Weights of a small self-supervised audio encoder (BEST-RQ): arch convnext.
Rows from block 3 of a small self-supervised audio encoder (BEST-RQ), named by matrix and row number. Rows with one number within an expert belong to one neuron, the router's apart. Each number is 128 + 24 x the weight over its row's rms, rounded and kept within 0 to 255. All counts start at 0. Numbers have three digits each.
Before each expert's rows are labels from the 100 clips, of 14848, where the router gives the expert most weight on average: "top examples" is what is common among them; "loudest band" is the band of the loudest frequency at the time of the peak. Only what is clearly more common there than usual is listed. The data: read English sentences (LibriTTS-R).
# router: router (model.blocks.3.mlp.router.weight, 16x192, trained with AdamW), inputs 128-191
# up: expert up (model.blocks.3.mlp.up, 16x384x192), inputs 128-191
# down: expert down (model.blocks.3.mlp.down, 16x192x384, transposed), outputs 128-191

# expert 11
top examples: voice: female
loudest band: 250 to 500 Hz
router.11:148163112168109159121125130134172160127159069104122123127154144109135107112129144145114079128101119166165156143153109130108134146119128098119167127155093153149097126113112101165120131118130144
up.0:105119106135135147076127164084122088123124149095118138117122085142162166091067116170154118122153135098125139114119156121142142149158171109100103135108109183159148130145125105121074137130124164
down.0:155173112109104156137145118170079103108122105160099120107100091139114145146121103133149129167098127085129127122157097122117135096117184115124112089119127158096162094117116105060171133125180110
up.1:171082156104139117129148132150145180111115112145096128119088169185137102133115097101088138124089115118135109128136137103136143145163155112144093156087152134128136098092141104110096137121127085
down.1:118173082106115116119150116096155145164124120116146061148129117129128146138160132104139188121188189098152105147131147093074154117124110115112126130157092144122116122140126114124141138127073143
up.2:156144148111168134149134113154094089090113156080133123125126190125135123090137142139121143083115114099168139102126139139129149103101128152152109107093158112154101124174104064121111131131186105
down.2:122132130163110076126093170146127137129116156129192098107115083135110132111142156128112099114128113141171094112143154139129142130126120133156098150135166093109134155143138145105107136123164152
up.3:130129169109144135055121149097172117123133122075086150140136126131136132130153167100135124147113130128138109135123140136154140155106123086132140122102114091130132138102109103158124085100170147
down.3:159084114114110101126147102148139147161166105120104118140132136094120164167176109131122133139136101106154073115149092116139129160157123119120128147133169112121106106125159129130138140152105099
up.4:141152161145151088138122171153131122136131155105124113127155135084138091154116104149128107126136167114127093176108140070158117105150139145125116150114156148159100116118134129070125089112150147
down.4:104065096143124089092086131124119132158166118125128110143068134133099108148162128125135109108137092123158179135111106092146110124134121130115099133136130157097151112167165122144154100108090108
up.5:150127098176090065122123163193166131108123140148125123114142175132074164137118137128116069147129144134169072158116168153125127138112128147138138130148132162117110111110114117142142145111154091
down.5:153082069100192109121108167106126124097106176164141124109132110139142112126117118074119098114124148104158137127155120156162158115095141125125113116117101140154098156133130132117127098121125132
up.6:134118145148108112128117116107162106206117138187155095115154118148123139113106098092107155124125144128135133135113097085103123114081135085142155125147144150082142119115069146111139136146121154
down.6:128159127113135155154134115114106158126157091133150139132133154156145176100147122119145134165070131153121135155141137158131135145107144135109156095132164160147125100128086082118148113137111132
up.7:109129117100119128148105129114122167118103150128138128145105145085124059141140088120129118133103115109160139097116126193092166131150110169125123153120097145109144087131120150085128173132159136
down.7:085144114142117134097137121131101140104145130093130118137168115170157130132133069142082120144120104130132137091071143167085145153140131153148143136091126151154127113128144143143113156100069171
up.8:104129137122102143131137148112123127087118194156133119119075130088115117132095103152127127120142164157111173150176108134071133160099097134149073173136097168140127142084148162100147191105144150
down.8:149148158152100164100114122115106111146142134148115166107136157128147114105107141105123132108118155142112125099135129114140121161109088116048124153116128141092139131156159171106079116136124154
up.9:099136071090133145134144180130139130107147135146181119102089124125089118092112120087128118102086158164142142125139099079125143122150144099119164120124117073162121124139141141159110149115132127
down.9:088152122129149100141150125121151164100109146149130093158131108130141128150152142159124111131132181160126157157110140105172133135103148127158095118111099135140131129138101115131096128114129152
up.10:060134147102106129099088114146167116100138104096105121082111150142146180176070138088135152138158126120154123093105128145111164098151112131116140165123112153157158133132136098171168101142132102
down.10:102134099119110136114156124112097113145105134080137112169156142125132093143102134122144079168083119172143112092091146136082128138095144131065149151118121132111117102142118102136119119129125123
up.11:146136106126157111110133135171118140118096131114158105064146149130133126167134128108142114115125155102143124161117124101129083100100153117141144118139099122094101150126091154126118152191155146
down.11:151157112116116146114110110138120089124159137139119116149149120102117149148121134140179119130146173146121151078144172098124127147107135102141118168085121125123113113104141116114116148131122117
up.12:107123151131107116101128139185137103092090129147108141151121124111121083126091141104131128138152149143111128144124132171117159133092127129140123176139082084107115145120141069121129092122117097
down.12:094163145147125142126147106110105107129121102117148105111130153084157109104122182128085127142127146124121168147167125151126101123155116097104150171111136153161112070134140147113138119076122095
up.13:139134071190105129133167081148165113131137110180096097109152118137145146125082150120131130114158149141155155150187099107098118152108107079113129135156126139090154094105119148129130176101143098
down.13:111132108125160103102117102111119123124126133141104134135117119096114148128132132111176109115141148151134160136155087139130112104189141144156150083121144134119124153148121156104178088173139117
up.14:137102117095128138066143116148102161141124106160134113108116134121098134091150150151110124159163138134155152109119123156121134165090146100127129145113137123114114116139134106139120122118145129
down.14:117142129147134133120095085098112150119139112088126136171154132112190137145153150133131110145126144173148085128111074108126120128090154169150159138139119123169117165148133116125164080134138164
up.15:099124134098116107111122070138148128138148116103136163101107123149125098124095103184126130110158132111141107124143126150141119135142112137166107129089161129143115102144103110126141184114143102
down.15:159133117099102124072139105119098153164128166157135148152108110146125116137139135131152117128166112114108162149106130144075133129153124091163158145136149079153108141118084103125134152133140152
up.16:155117130101106079132098124124118097067144113099114125132153148128102087148122130154145109090132128167113115135116119132145127093136097120086099087102100084089104118119140131175116109163134135
down.16:119114122091169141116108133153119136129149176129139078126145110139137133115107158108163119112123156158100117132152100144093090142127144085100112121114149118056148087114175098138103175112110142
up.17:116135095161118126138093162145143101110141165131114127120115130104152140109140134140104121097164131099096148071101133138150109165130151159135142101154117124086140132147081152147072144134171134
down.17:105091150125095134106094138144121126130111131131144134094116101146131131149108103076110129117140134110125156147111080128124103130110175126129162130166142173141084196153119123160112158125199116
up.18:111112105105097139146101150117137147106142129128168151111115157110141142137095169122156111118186119146156173109144156157112152149110148129080149135095105124087142114138109115108146116125145154
down.18:176083118168154114141146139121106116085155131117102139138136168153101157098161143166162156130089126079143130090113120126128152142137120148127124138136147153140149108107125169157133163158115110
up.19:115163137132104174110134123103135128152112139141149120123103115143129131134134124157103130141067083159109173141121159114124145124139075111149132105133138137101072121150146137127132106148177130
down.19:146139108115144130120141123117123109169092099108128119179147161143114107096092129158102130099127094107145148121123121089148098107143121105158106125178141116116110122140087101109128149156134166
up.20:130121141081148120132120121121142156099135130123104164143091110154108123110070137160112113102092108075116133173104096091137122098120138098131136157130153121089132159115155126130133143131110117
down.20:117159125095178088125124134114090141149121126112115106135120087109103089127129164120124152119125151097114126148139122122154129145174155136096159161157110121157114127165123095155126136143122145
up.21:148105143139138129138164140101128145129125093120092155124079126101116106130102152111135131121086157138139114106106121122136119100086166133167114115105120140100114145108138143124121131090094158
down.21:137065096132110173103146174136159119143089140092129171096117099171144112139117099157134105110135140124116163129108098129105162156139147134171117090141138102133161105139176104130105167110158124
up.22:123165149165116148119126159153119116109101135142158145142112147103143118128121152126144123125113099166102112118084098141145171170118127118129087141167162117103088138095141111094196137123135151
down.22:108085116128135123128117110157132129112072088136091133110131131116157084114171084122159082179114145171111144154104147121109103140182124110124090179089124143157151100105124164121155138092131154
up.23:144105124172128118159112110070133093114169151155082161112118072161134139175135130177124125154149164132147148093117141136088103126134121142131151104112130092082119141134127161126129122090126162
down.23:135125168145148148156148140120111138146130129129146096105144126081106136104147120107145099133173108113128142135124194114100125122158111137112153093165161140134080148143126138079134154161172158
up.24:093093103142133135134075152131138139139148089143109089144118129110110149124139146154136171103139108132151115112101110141123103150127157097127135140095108058144171113100126114096149176091127148
down.24:128121141118104127148099140078098119115123142131105121124129138139148121119125129119134058108108115113103131119104145122121159137125101144126157114104121085095120135156150131110122077161098114
up.25:123162103162114148149172100112152121120139158105147150147142131102138125105126128117131148130134110135118110128128150142161109158114118138105085145146115097091144150161107119091089154177118138
down.25:136159138124133123172107119166155122156163100121154089116129077110127109124146149139129075125116103131149133114154154118179113132161117122159089146127122147082139133136167163152125158159120134
up.26:178124152105184179126088100130166103141084087118098128146110118158154109130138082102122116173152161152152145122170123097168152149125108112112136130093151150106136126110154106107148129129137114
down.26:147149115091100112128135100145127132136109117132101106132122132071138117128109179125125121134112125083129144135125122124121113172110101119133124144092154121084109125115143133119157131126166098
up.27:109070131117121044115147178161134188136149102095103077107124166137163185085130105094107084116106108152118117125171105100112118129139096162106130136131156115163154134115137127104133141111133158
down.27:153158127104167127082074066095099130123101101149095155118127137122098121109137081114150136102133116132085118143175148118090165092104117122148103135125154085112102133115098127131123150095135115
up.28:120093144141130146098101145118165123143115088164084108123137140140152093144127160173177114106112127086122094073117183090181126120109123108112107138092126140172120153133143125119191112139136141
down.28:112149148101128125117137120120125137070179124077132146116148136132111080141131128142113109159126125116156130144108169128146110139160144128092148084095154147138111113086155115134095162130157144
up.29:160117154159121148099153115102124144082120150112190128142139121120081125137118162121144143176131118153117112134139131099154125177122113159145135107108124126116100095114144135093142133123140134
down.29:090113132106140158136112112149113068133138126094095094123130099132090139142129155157131190163129173105127131103114129149141136131104098160145145144122089159118114144146104114109174139155098114
up.30:173120112084075148161126102122084111092149173110091134165114119142141158107156090149141157130146111156147119112107133126143118101121081149079089094141114149144110139114107124105121121153115141
down.30:113151102112164122171113089146139138175148139133159127160125122104106160157120103129086131125130132088140149132147133153131147130141131132128106182115171147101131121151094116113102096163113141

# expert 2
top examples: voice: female
loudest band: 250 to 500 Hz
router.2:118124092115087139131147108164135134097138101131114118140141145154112120127152157120149124097143153102135139154101105111101112189160150155104123131120168126082103149180138148118137136156110155
up.0:148126093129130116109148159115142136144087163119136156109124152125074101149103162147156161139112124136155130153155153154191114153135152135137111099094118096148121155094139135162129105152103092
down.0:141138132130094119130144132167071154171081137092142159175161094134116168172142120116106122116122102147123126099122131132113146142133075083118138108162153122149150112118123127168135126157144141
up.1:126145160111140119150142133133143119164162120138164107153161117152098131133115136143124102111178137095114104080128126123133182136117163121152141163109173144146112111095123087114123117157103126
down.1:137149150139130167132145113106147090119144098153133159071140138140100107123096127156136118132100115176154134105143146152165167128190130113101168139100121168096125138086121123153155111108129147
up.2:116096161109069106128159176121133135106130096126094126144138099065177124165140139142153147148135118129091157143148091139108136136115118146168105117120139116128117149104108150130138119099114137
down.2:104150148109155108153136147044134106138152118152119140146126101098090157120141124107139136124149174143109149125136131134093130132134140176121121128132148125159144097169112141121113153139129149
up.3:103150114138123142162140139119126153120134146103120121115091165132125155113090147123179100166133121159110094123127145126160133154084164118116124123126085095125082190098112129113134124151101119
down.3:115148123136126168136143116089163123142161160150110134115102108120149091112152122097140146125184147119163166107131149139184129125090122141073183154136113153099140145111132148122111135136151096
up.4:159133133151130134143092151135162156112101097125102120134118139154148137130102134128114122115147109150179170137140119121138087146097090123165085073091128096088128122101134113120094144176147117
down.4:133146147130142097113107098139088143162119140138104101123130131146123099137112115165123074142097134116160117096125133128126151123138093109117090120165106139138113118195140158145121106145127144
up.5:120138107149110112142118134160149127125111132116156135137175155107138154153109111125116125140106151133100107120115142111132127159097153165103114113124138054114097152133124124154114085172106131
down.5:115144149126140190152153092139153151117113122133145130133137126115157163126178103118140115176194097119133114125114134112105127162133115120183115096158156117125138090093078146128103125114126117
up.6:095115145056154132133115179078135129132167157099090148096147132158122117134143110088128126143082126166118123150108125131159123102105140113109138151116063144121177113157117114119144111149130129
down.6:089127127124127138135160122095094145168121126174130100140150148086149121128098087162161169128118176142136125136186134152130089125163173116114147148083071145153137088145156115099104094114169137
up.7:124128162097118090119095159123136098189143097135101105105074136132130105124114115174179096142129134120170130086123147120116111079093135088128133114155132102061135139163169126146157103165143126
down.7:124112083091089119113093141136101134115156116124176126131087110142118157100108138122120137121122111088152142065113154114073101141145100113095091136090152112139176138130110129140126104081098145
up.8:106171106135109142160122114136168084137162140124154125056141129135109113136091122099114091134135112116124098157163103136128105150155156111138129131135107151100108122144124133146139103103147116
down.8:111148126110149202087121138147139132133064152145182118115158144132146111089134127137129179148116100177173126154160172136129162122117097122150090146086126150137112147108157124115117157078091106
up.9:125122123133158155103106100058116136138086133105112127108094089110172105137129122146120111145137108078092143173095163175120152096127122137136108152134137148166119130115157073126175147140110118
down.9:125140178109168131138132121066121127109097160137137192089085147135134150147130109129135121130141147104108187127165112124090128103140127153110126127120122095126109143151094072086156187147148123
up.10:133150109124166159110116126138163142124109138131125118093144140084137125111137093127134132113122072109150149123111104157144144099152131098104104099136133120103124110142138133189130121112126128
down.10:135114157083134050101197132108096150139138094110173115105098124159139109128105161120118101141158187123139120115141150103132122151142060137125122104120121090132142152152132114114131149154149136
up.11:108128117131158133134130143159164116114161119100140124108138154122143151135126099172156166108134110119112096076125104176144118204137091108109127151125118091148156149123105124117181134087153145
down.11:150145118133108148144127150080145171108158077168162102159129169134126144089096150104109095107141121133103121094133149092144145112142134175121144155121108103103132159118162100128132135109102093
up.12:145144114101116139127088150133141100147096127115104144123097134165059129140161139108150087139143140149165111086151104089121104117111160123141082128095132100157130138126103127147126130101165143
down.12:128108159127170166139122132168126130152149143074150097174122085122199132162117135127119066122110131146113126118093110123101098119108098159152109097134115158121087147138115160146146184132114139
up.13:159123114073108113111169135137112163118111136152155133109091124177116114140125101152137126143142162129079130088126174090098126109147096135086139112111132145131116164123146114098146132047138101
down.13:144103117134137132185131140098149130139102086089088121173157105108139114163105089181127139127161136114114138112129113131087154151136154145061150155152145144166158139073149117111132138144143146
up.14:131135145118148106089133127116186135123100081109098133109114144145140115112134123118064103132142128121096161191121187171154116134146112111128096134137117122140124123125116131129155140109123117
down.14:098102055117157089113141144154124113108116158134115114163169127162155128117152150148097090155147090158112130129138147127133148166165116155146146177156103093092116118096104107086153128116178120
up.15:120120111105169164140126142122135118139173117120175125086112121171111149134123128160164134108117132089127095077116106085121121091120170115127106143134125147128125138142124133119097148105123138
down.15:127183157125105100107113144143115122128125113153131136166114145147120119134117135126116127210121133136169147150083114154155127109151104121183107124155134112098087126141110138111169148139161075
up.16:127095129089085125105158125108153131125109180113128143102140128105071121142159108144164152112110093132090092175161148125106109138124103122144177168106088126123127144118104141141174145120124133
down.16:111159177137124165151095119126124118161120117123110137149082112134187160150133075136156132138117190127140104128117113166161127098128139106138185078098124154175090104140141123116151139136095123
up.17:129132106146134123104137102167155126145076161100085139124095115069122203092140074159166095105125153159096128124122097141168102168113138111126132138143111103136113154136097150065162087114163150
down.17:146111144144124154152156158105105167158118149132092137129121118084134131115135106102134141159170150122111120174114159096146135107137143160108121170124139141100091157106119123146150106148165098
up.18:129151126092161160125096112166136123139102156158065115120119169148113106102141123145109131103149140135137072146144110147180115121142128085102145147129147125081128115115138130154103130108132114
down.18:150145125106108092103140090134145126111146175139105121158136167143118139112098109130133156136142157119081125139098159128113160138126209128124094154123166151162157110087127124161103130102177156
up.19:107137116133095112115103140122119107106135151181137115125108114127127116110138196166106145089129138115135149167098137180130126111146128148116123160132104141138130172066130113142157135163116121
down.19:124158163155123097109115133145088132129151161122169102137130102178147120147127168137133125121131127095156120072119080165176103193122118132132123123151126099136113125140155118140158139133079107
up.20:126105141118151165132129156112118084111132120086182124100159144113153115132113095137135092142115127152148103107114125079099149187121107079131096130079176123182151123091128137130167130153118151
down.20:129112121142122086161140128115112160113132146117116115102138096061072107134176111135171081133163133096110076106127137133153150084083181134117104120112162142140124133109112142134164120176148156
up.21:140107123150109143123116084132152157152136124170121166131132188115135081150146156142115123107101069134119125085109125136091159114151105159141111133098151141135096127135126142148129118164174147
down.21:145120166123160112095130121140140096102093103110165141092098094133082108152133168099107126167132179104116102154081134134103125103083184113125124123124180139170096121113130132127145162122138159
up.22:116106134069088108122114100126145141130163117128094135074148097074135122073125121142094064116138125132134121159139116076124149148110124177089159112114083112112110089107164138119124167156111089
down.22:134089132176153129082115102106155115132131109133104166123133081106118115120166109155118132114154116120167134131139107163136122111125077116102104147164095080179114111073122103118119149108120121
up.23:158130129163149158115152100120120157128104149120127095151129139126150114143095118134113122148097141131133094137130157142128096158166102131108105110105121094155073148078109102135124133100091138
down.23:094155152124110100167153143130105088125145146101165127152141111125108142128151129112098128145150155183147196141120133121173106150104102134144101111127104119106140164105105115154096089161087112
up.24:103127130191136119144111097102164124152110119120114112134150117150132129135119172082135129154138095170108130111118179106133123131083147136115158115116076108127106145108135118118120118113085117
down.24:097147135155121138143161132084106118132186127082085109136129140105167127137136164120088131138151123083157125128130137163144121110094079103153158162113114152114121157148124153115093122105154136
up.25:130109129107138127170168116150134100046139151163114143149174143099115099106105153140132150078168141117145138107130133123134105119115083148168157169136091141136077108100126144112106128136130100
down.25:136130146154143122149118126112127133146092114102109053084106088117105149085125151151177151135125074137169163127123133143131130166117127136104147092111142153125102101130129135129128156115084157
up.26:116134095125146164073141125155123119120173100176142139117104153108119117148096150099155151071119123163133112139170157142135176129154147105111123112138104125119100103115114163113133160141104126
down.26:155127157132139095133121153154132151104168149135112147172098124088133143121160080154131103158143160115109104121105111145141140150081099100117091116136119137130125113174122124179174069123068104
up.27:107156133104119141147132130138123118083134125134128174137079134142115122147151106108129126140110167126117100145148167123143133142097087131115116122112129088098088132144123114107112143116102100
down.27:164122115106168136137090173126135168118133135142135099108135142131105173135130112143100128130163117137159104106137193113153156147126125114099157121141133125102108139126111109142127084127148103
up.28:133157169115112156131161173138144107139110117139133093129138180126109122106072126143114148141143151110172128109126136102151099132106153131066155133154111128088129087205148079104135104130148101
down.28:146126160124100145169152140132151111147188102086118103121130135165143113096109213132102119159116127105153126135142112104134124093149116108066114121143151178144132123099173110122100126135096140
up.29:114100155121134154142175128156127077079132122072094114141186157156070106107136110093104161087133131097148086134161137141131146127142133148130157156155128144122139143147140119136124124110144060
down.29:135125144110123155144167122151117113141159104149130105157129122117142135121135144116114108122095129159102114125147122140122087176128156123114107109163150081119087088152128096159118097094111125
up.30:142180131103149145168157130105133150143109105120110138124173126137105174169121146129144137093138127121144100105128131075085101061149118119107184116130134103115127129163125098143152132103140144
down.30:108171139136143075077146131123141112156098100116109153157118129169124110116167130124114105154114071152113106127141155132103116123132117109137134126129131131121141137130124122149125112111184126

# expert 10
top examples: voice: male
loudest band: 250 to 500 Hz
router.10:136146100156165148141105158140109130130119132134116132109159112155086115111120147127096144123140137151113180152170134138163105065113124126150089106087165108154146103159109147154169156152100109
up.0:158102110159175106128115137153129103093107135132126104114127113126106098141135183104146159102154118120102113098105122143169125147147124104120147181121110129098132128147113098140115118130140141
down.0:138175114132157152165118143115142130113164132114161155100122161159114146179147114163151152108126146126158120081101153142158151125104144097127131109092163085128163119084113079177143128122138135
up.1:140140108130118133082196143126156149154136143174175168103117162131126148133153134166149101130132089099145161121202099110154093120160139119160104151100119094152100087120093134120142118165154075
down.1:122101106154105120117099105102153130116127112086148099129142107165158120141146090139093091156149123088124083121145126118102147147109133093122103092108088140125116137099149101138121119145117103
up.2:156187078104097099119135164142123107073115107138133153160135098083109081131131116104119092151114082173123144119146114112131123139128141096128114110132121092146136107101196150065165144121106107
down.2:128099044147118092126108118132113058130120172179151163147098154102150139123101137127167110172156113083115113125090168164112108112131118133175127106144149136140110137123112127131085140117099106
up.3:171117107109130085163148093129130152118113104138131116123127118075138102091147154187139143148164099135140144135127136131140091105113156165149117126115134102136110132159120120147151130145161142
down.3:163133097161110149131124145165112146131147126121126158118116144112122143107091124146105153097144170137155102147123149139137158148163064120162116104076131118128128153097177167154100128142097131
up.4:130139107157140170094138145142127122124111135105152139121118176174103102119103117104123165160155095113113139123096088147123176126129137090100161165085105109144144128137082106094119135109134171
down.4:145083151087113096179123123120171107109114090118125091126100106101171147119094119138167071123121127137130119163101115132115176130130070171105156153162134122130128101130147143143132139132141123
up.5:119098128145077052147117156105138135155138154144145157123104129121124142125158093129120136115123137111152111158144118129142122113160146134084123110118161145131107139071151157125129148123084138
down.5:116177123098087108096121157138104128143114112133079144108111097131174177129131108130094155104111118066126107158132155122122160154117170082170143153191122110130129126123146168114115125117155174
up.6:115146133105115142103140135148121155121126139118112138131108122125110189103129120139095094140086101103147122130107075156151126113088121104128081147157129120135177099147131127075069123125149165
down.6:110135129125102136105127159109156114125155121135105122078083112124091130134149129111083123144147114102035102136151152138106151120117129123134113103109150144116072095119147137156125152120165207
up.7:107106139134107119102128127116165105097106130122159118103107090131132142097168106139135113124116150106134124144116108151174102120150107139089081114143137122111174099132117126138150144164165162
down.7:126097106132134143167142175137153113110155145147133133132130113121132087141075106126142098119094109119104141103114080160122110116108088146107154099120120135109142096129090156079110183113131126
up.8:132110147132116147103120172144159133127143102111088121125146130158152130106108101129170098079095114160108105115156129144091102133111064146153108100156152135114096091108098084160134142133131114
down.8:149131130138130138145117116133135137103122106112102111144128168059126145109099124136141126113122112060148071130118075095113102092104107106083113117116144103142184133097097101126136135131143193
up.9:125128148126123082130101134151124100110123070161105104149108139124100135135153113103084153124115144129154107130105127162117129133143150118143155132121136117167113109120168122082124135143134116
down.9:113178147146120144137131123139144135127101103124169155108122130103130102094116093153146120136144139138113131100162130089140132096130111142113113148105115147129140171112161099147112068129166162
up.10:138165148091081102155147099114163116144112117144080118135111149131154097155131115138140144131106141136101151127150137123135179073136084126113138154143109099134148081150092100131167105125157125
down.10:107117137138107181117119095075109085156094148128125123048115088138139126165078170115171154120103093177134123117138153176160125175132167129169158138101129088154137132217106127135175141126161093
up.11:113170184134110123073133120132131136120095161123077112091125113098126095122147116146140120068137130119113154144118147154122100142132110108121113122168088085127132076116128111144125136089134124
down.11:133154134128159090124124150167129091112114160112177124161130093126129133150156104101116123126103138112138155102136116107141074148140136126153141147115109107182144112108106086131157145083152107
up.12:139110121149135105132144128166166121088160134127140128162115141124152103107125145131112102070145108115137146107130164135130152151143121101092143144070110094135135154127130171116122130139126127
down.12:087102144103132161129136104118100117156104119097098193134092137123090149092160133170101149095129130147122126125125178135120110115159108132085097118127151145107131123120147088135119141124131164
up.13:193135178133111154179105152135148144109095058115104140132093142131096152093125115119140114103115169065120067132119123119156101121150122131171143143140152148124111106135125099140130146107080099
down.13:134114140127148120127093185101100112111126063126135150110111150155129128150138155084116124136131119158163142156135121118111133107111135158141108103155151134142118150152121115150127116152089142
up.14:126125151134149162160114133130131162150121144122170138195121112135122126083145115095119150117110124125125138143163127106138132114126154129117127131105142129174124142064150091128130140114130110
down.14:133107160134128130125135112136141126091096151186109172116108160147151128118125163100168122136117117134139124144145114108134160125108146167137142134164127141090107111129136149138108172161118139
up.15:102129158159118115171151118123150144139137096100151169137140073109108101123167127140109140135145130126161114101141085136134137139117168106133142141116158102126136105127118166108110101112126121
down.15:119140124129143101129148151153133134101098139074124185093112146137122164087112116161194120122095116136154098118149122143110111122153111152139150136119132112111153111102132127154189148130152095
up.16:111126173119166143129115109155155127144130145125139124126147137146120129131139141074121161143136164143125083118110107181136136137145170115137130141106103152133131119160118120106146132132142137
down.16:112096126133081116167120152169108111116102140136181133172147152123122109137065152114120142129131136176149097126118114147119099100162113148129060140158137162130118150112117127119125097177126110
up.17:132147118141155125135104151157110068132149084118101118157096157126154117111145121163147115088119157126163136139175127078157099104149111202078159100119105086108118140130101102139121146112079070
down.17:104163138157102137087133113187158166090134113117095113131134127117181134127141203143115065146162136137104141096128139129111139116075148092106106143134101145111111098118090100128124153124117135
up.18:117107103121152121130157143107127151131106144138114127179114115115169114156082104081135163095110092155154114134121094109119100127111122139133144177118147143161103162129130203133093103104123128
down.18:123166108129127135142143125131139172103114128126098116145101089148153155165120107086085144157136148139090149183123135113110203139117141124141142111131125121127141125155131149145119102123090117
up.19:166135114112140158099133139154130122095167105129095146116108141179168147110129110209117193115125167121143180110125092112127121122133112110129112136115122151104139107131106126121168115119167145
down.19:163117149153116176155127124156171149153151110124181101135106138092138125122131092150097126137151153194127156084112118146158137112103129152152113085119157119152116145064130127157121107138126129
up.20:126138155095118125136159159130149151138159134130125136128172125150129100100111152120115144135081162144124183138108106143119118143144124081089182127131121180116124130107164118188067144088118163
down.20:130076157121150123153184123145107115116173127112106108094174108144152180128113125131112130122116148151108168108132093096176096087118085146179156160119126119130121124135141096133094095098157098
up.21:110123155085109140121070111132142176103140085145164151118124102129161110137123122130080129138109148153129115105142095135136159142109146147161197152116103100150152110139140108143092137149112187
down.21:127116144137123162124114099136104146097147103135141156116117140087109118146108057125131123090071156161106143153157115144079140123123127134128086163101143142143159116100090138169124104165156116
up.22:131086107085126077136133144127105135133085086104145144103127120095129134131124118125161086172141088121101130097113080167109098141129131093109093097107131092125136160116083104106126128149100129
down.22:116091155126098130132061094147144165142071147119080135109130114140127134114125154136116112118147141140155117136153105101126128179140156144136090075139153116129116141164117117134121155105159112
up.23:120113144131094156135131166109122119123161150084148111093176125135106196144127084113133125103142102153120087121090137159102163119151128149145124127151114126108096123163128149140088135153146119
down.23:167130132086103138127131103126095148128109116134094150129112156123147134114126122137142130175173135081104113109142092149157133112129118116127158129135137118172136112137146132097139090161151147
up.24:095117103130124114132198144132088117126130128092118109142140117176117127140107110152174124122166158118123176139114128082143156124169115168124136143072130159115099123153096130119160128133137104
down.24:109135141100093080098115110123111183099088103081165163131122159060117139148108130177135130155146105144131117132082125136140143085111124130138150140141160143141149149128131109127111133149120200
up.25:108114121191165134095135107158139145078143105153138138081144148142118128116136127151154128130139106129098131077138109158126129171151165158128118140134113145077120133106141144126167141165136135
down.25:121139121138128140089152144147122115184107118123135138144116116127137137102132123147096161128139145172125141111081137166100132134129177169078164134128122144160132133125149126078138114124168082
up.26:118160165115148133129149113120117146165109089136125117137111141103097162124103164143119141100139134137123117164131156126123154131117141118125154157122145107152118101157144118130100153141112110
down.26:147141172146150089067105153132139124140134102108116097144155103134117117107164106119105081108134148130156099138109134143130176131145149155095129115093129107123131195114126126114141093102123067
up.27:084119099107169111135158116123137120137126127148118157106092089130152126149157150147115133090129068104121158119132103131101143152143117162154126132118113123118150126129122144085091125123135129
down.27:128142141142127122149145139103156142129142114121135132137136094080140120118130163145094144127152166185133140072121138120109139122159144156151127134087142146110141136080132130127112144119135151
up.28:135108111132133096159138128110129144141136133107183128122093151122125104137119121112151154116117149141110120147116114119139160131152127162117122133114120124154110107126109157123131139132106148
down.28:120107111126137107108114123150119135125106099108134104115167138120199140126142138161117135118132176179142143120164123123139154169147134128194088079136124131161148188147079154100168105145119126
up.29:097094136099111096127156127135155130138099132111123112133164142125137138099153086143134106118136112102115138097167118137140134152139144146124152130113134136140151132105074145059118114124107104
down.29:121117129128117143153068085093133117121132099127137147122129096124143123111138150098147144133091169159118131115152077141078104127135160143152091131145125101093122151127141102139132108165096123
up.30:127135072118101126097100134176090138158087143117151139123138141145141149111069099113153101142141096127139095132137122079129122136135109104134141133092093131124159142119128141161123121094119160
down.30:149073138183135119139115083097154090125113135098168131150147139161107164155161095141089091160172169143132145100172164141110131129126114152152090114144162132113137096128175120126153090093113153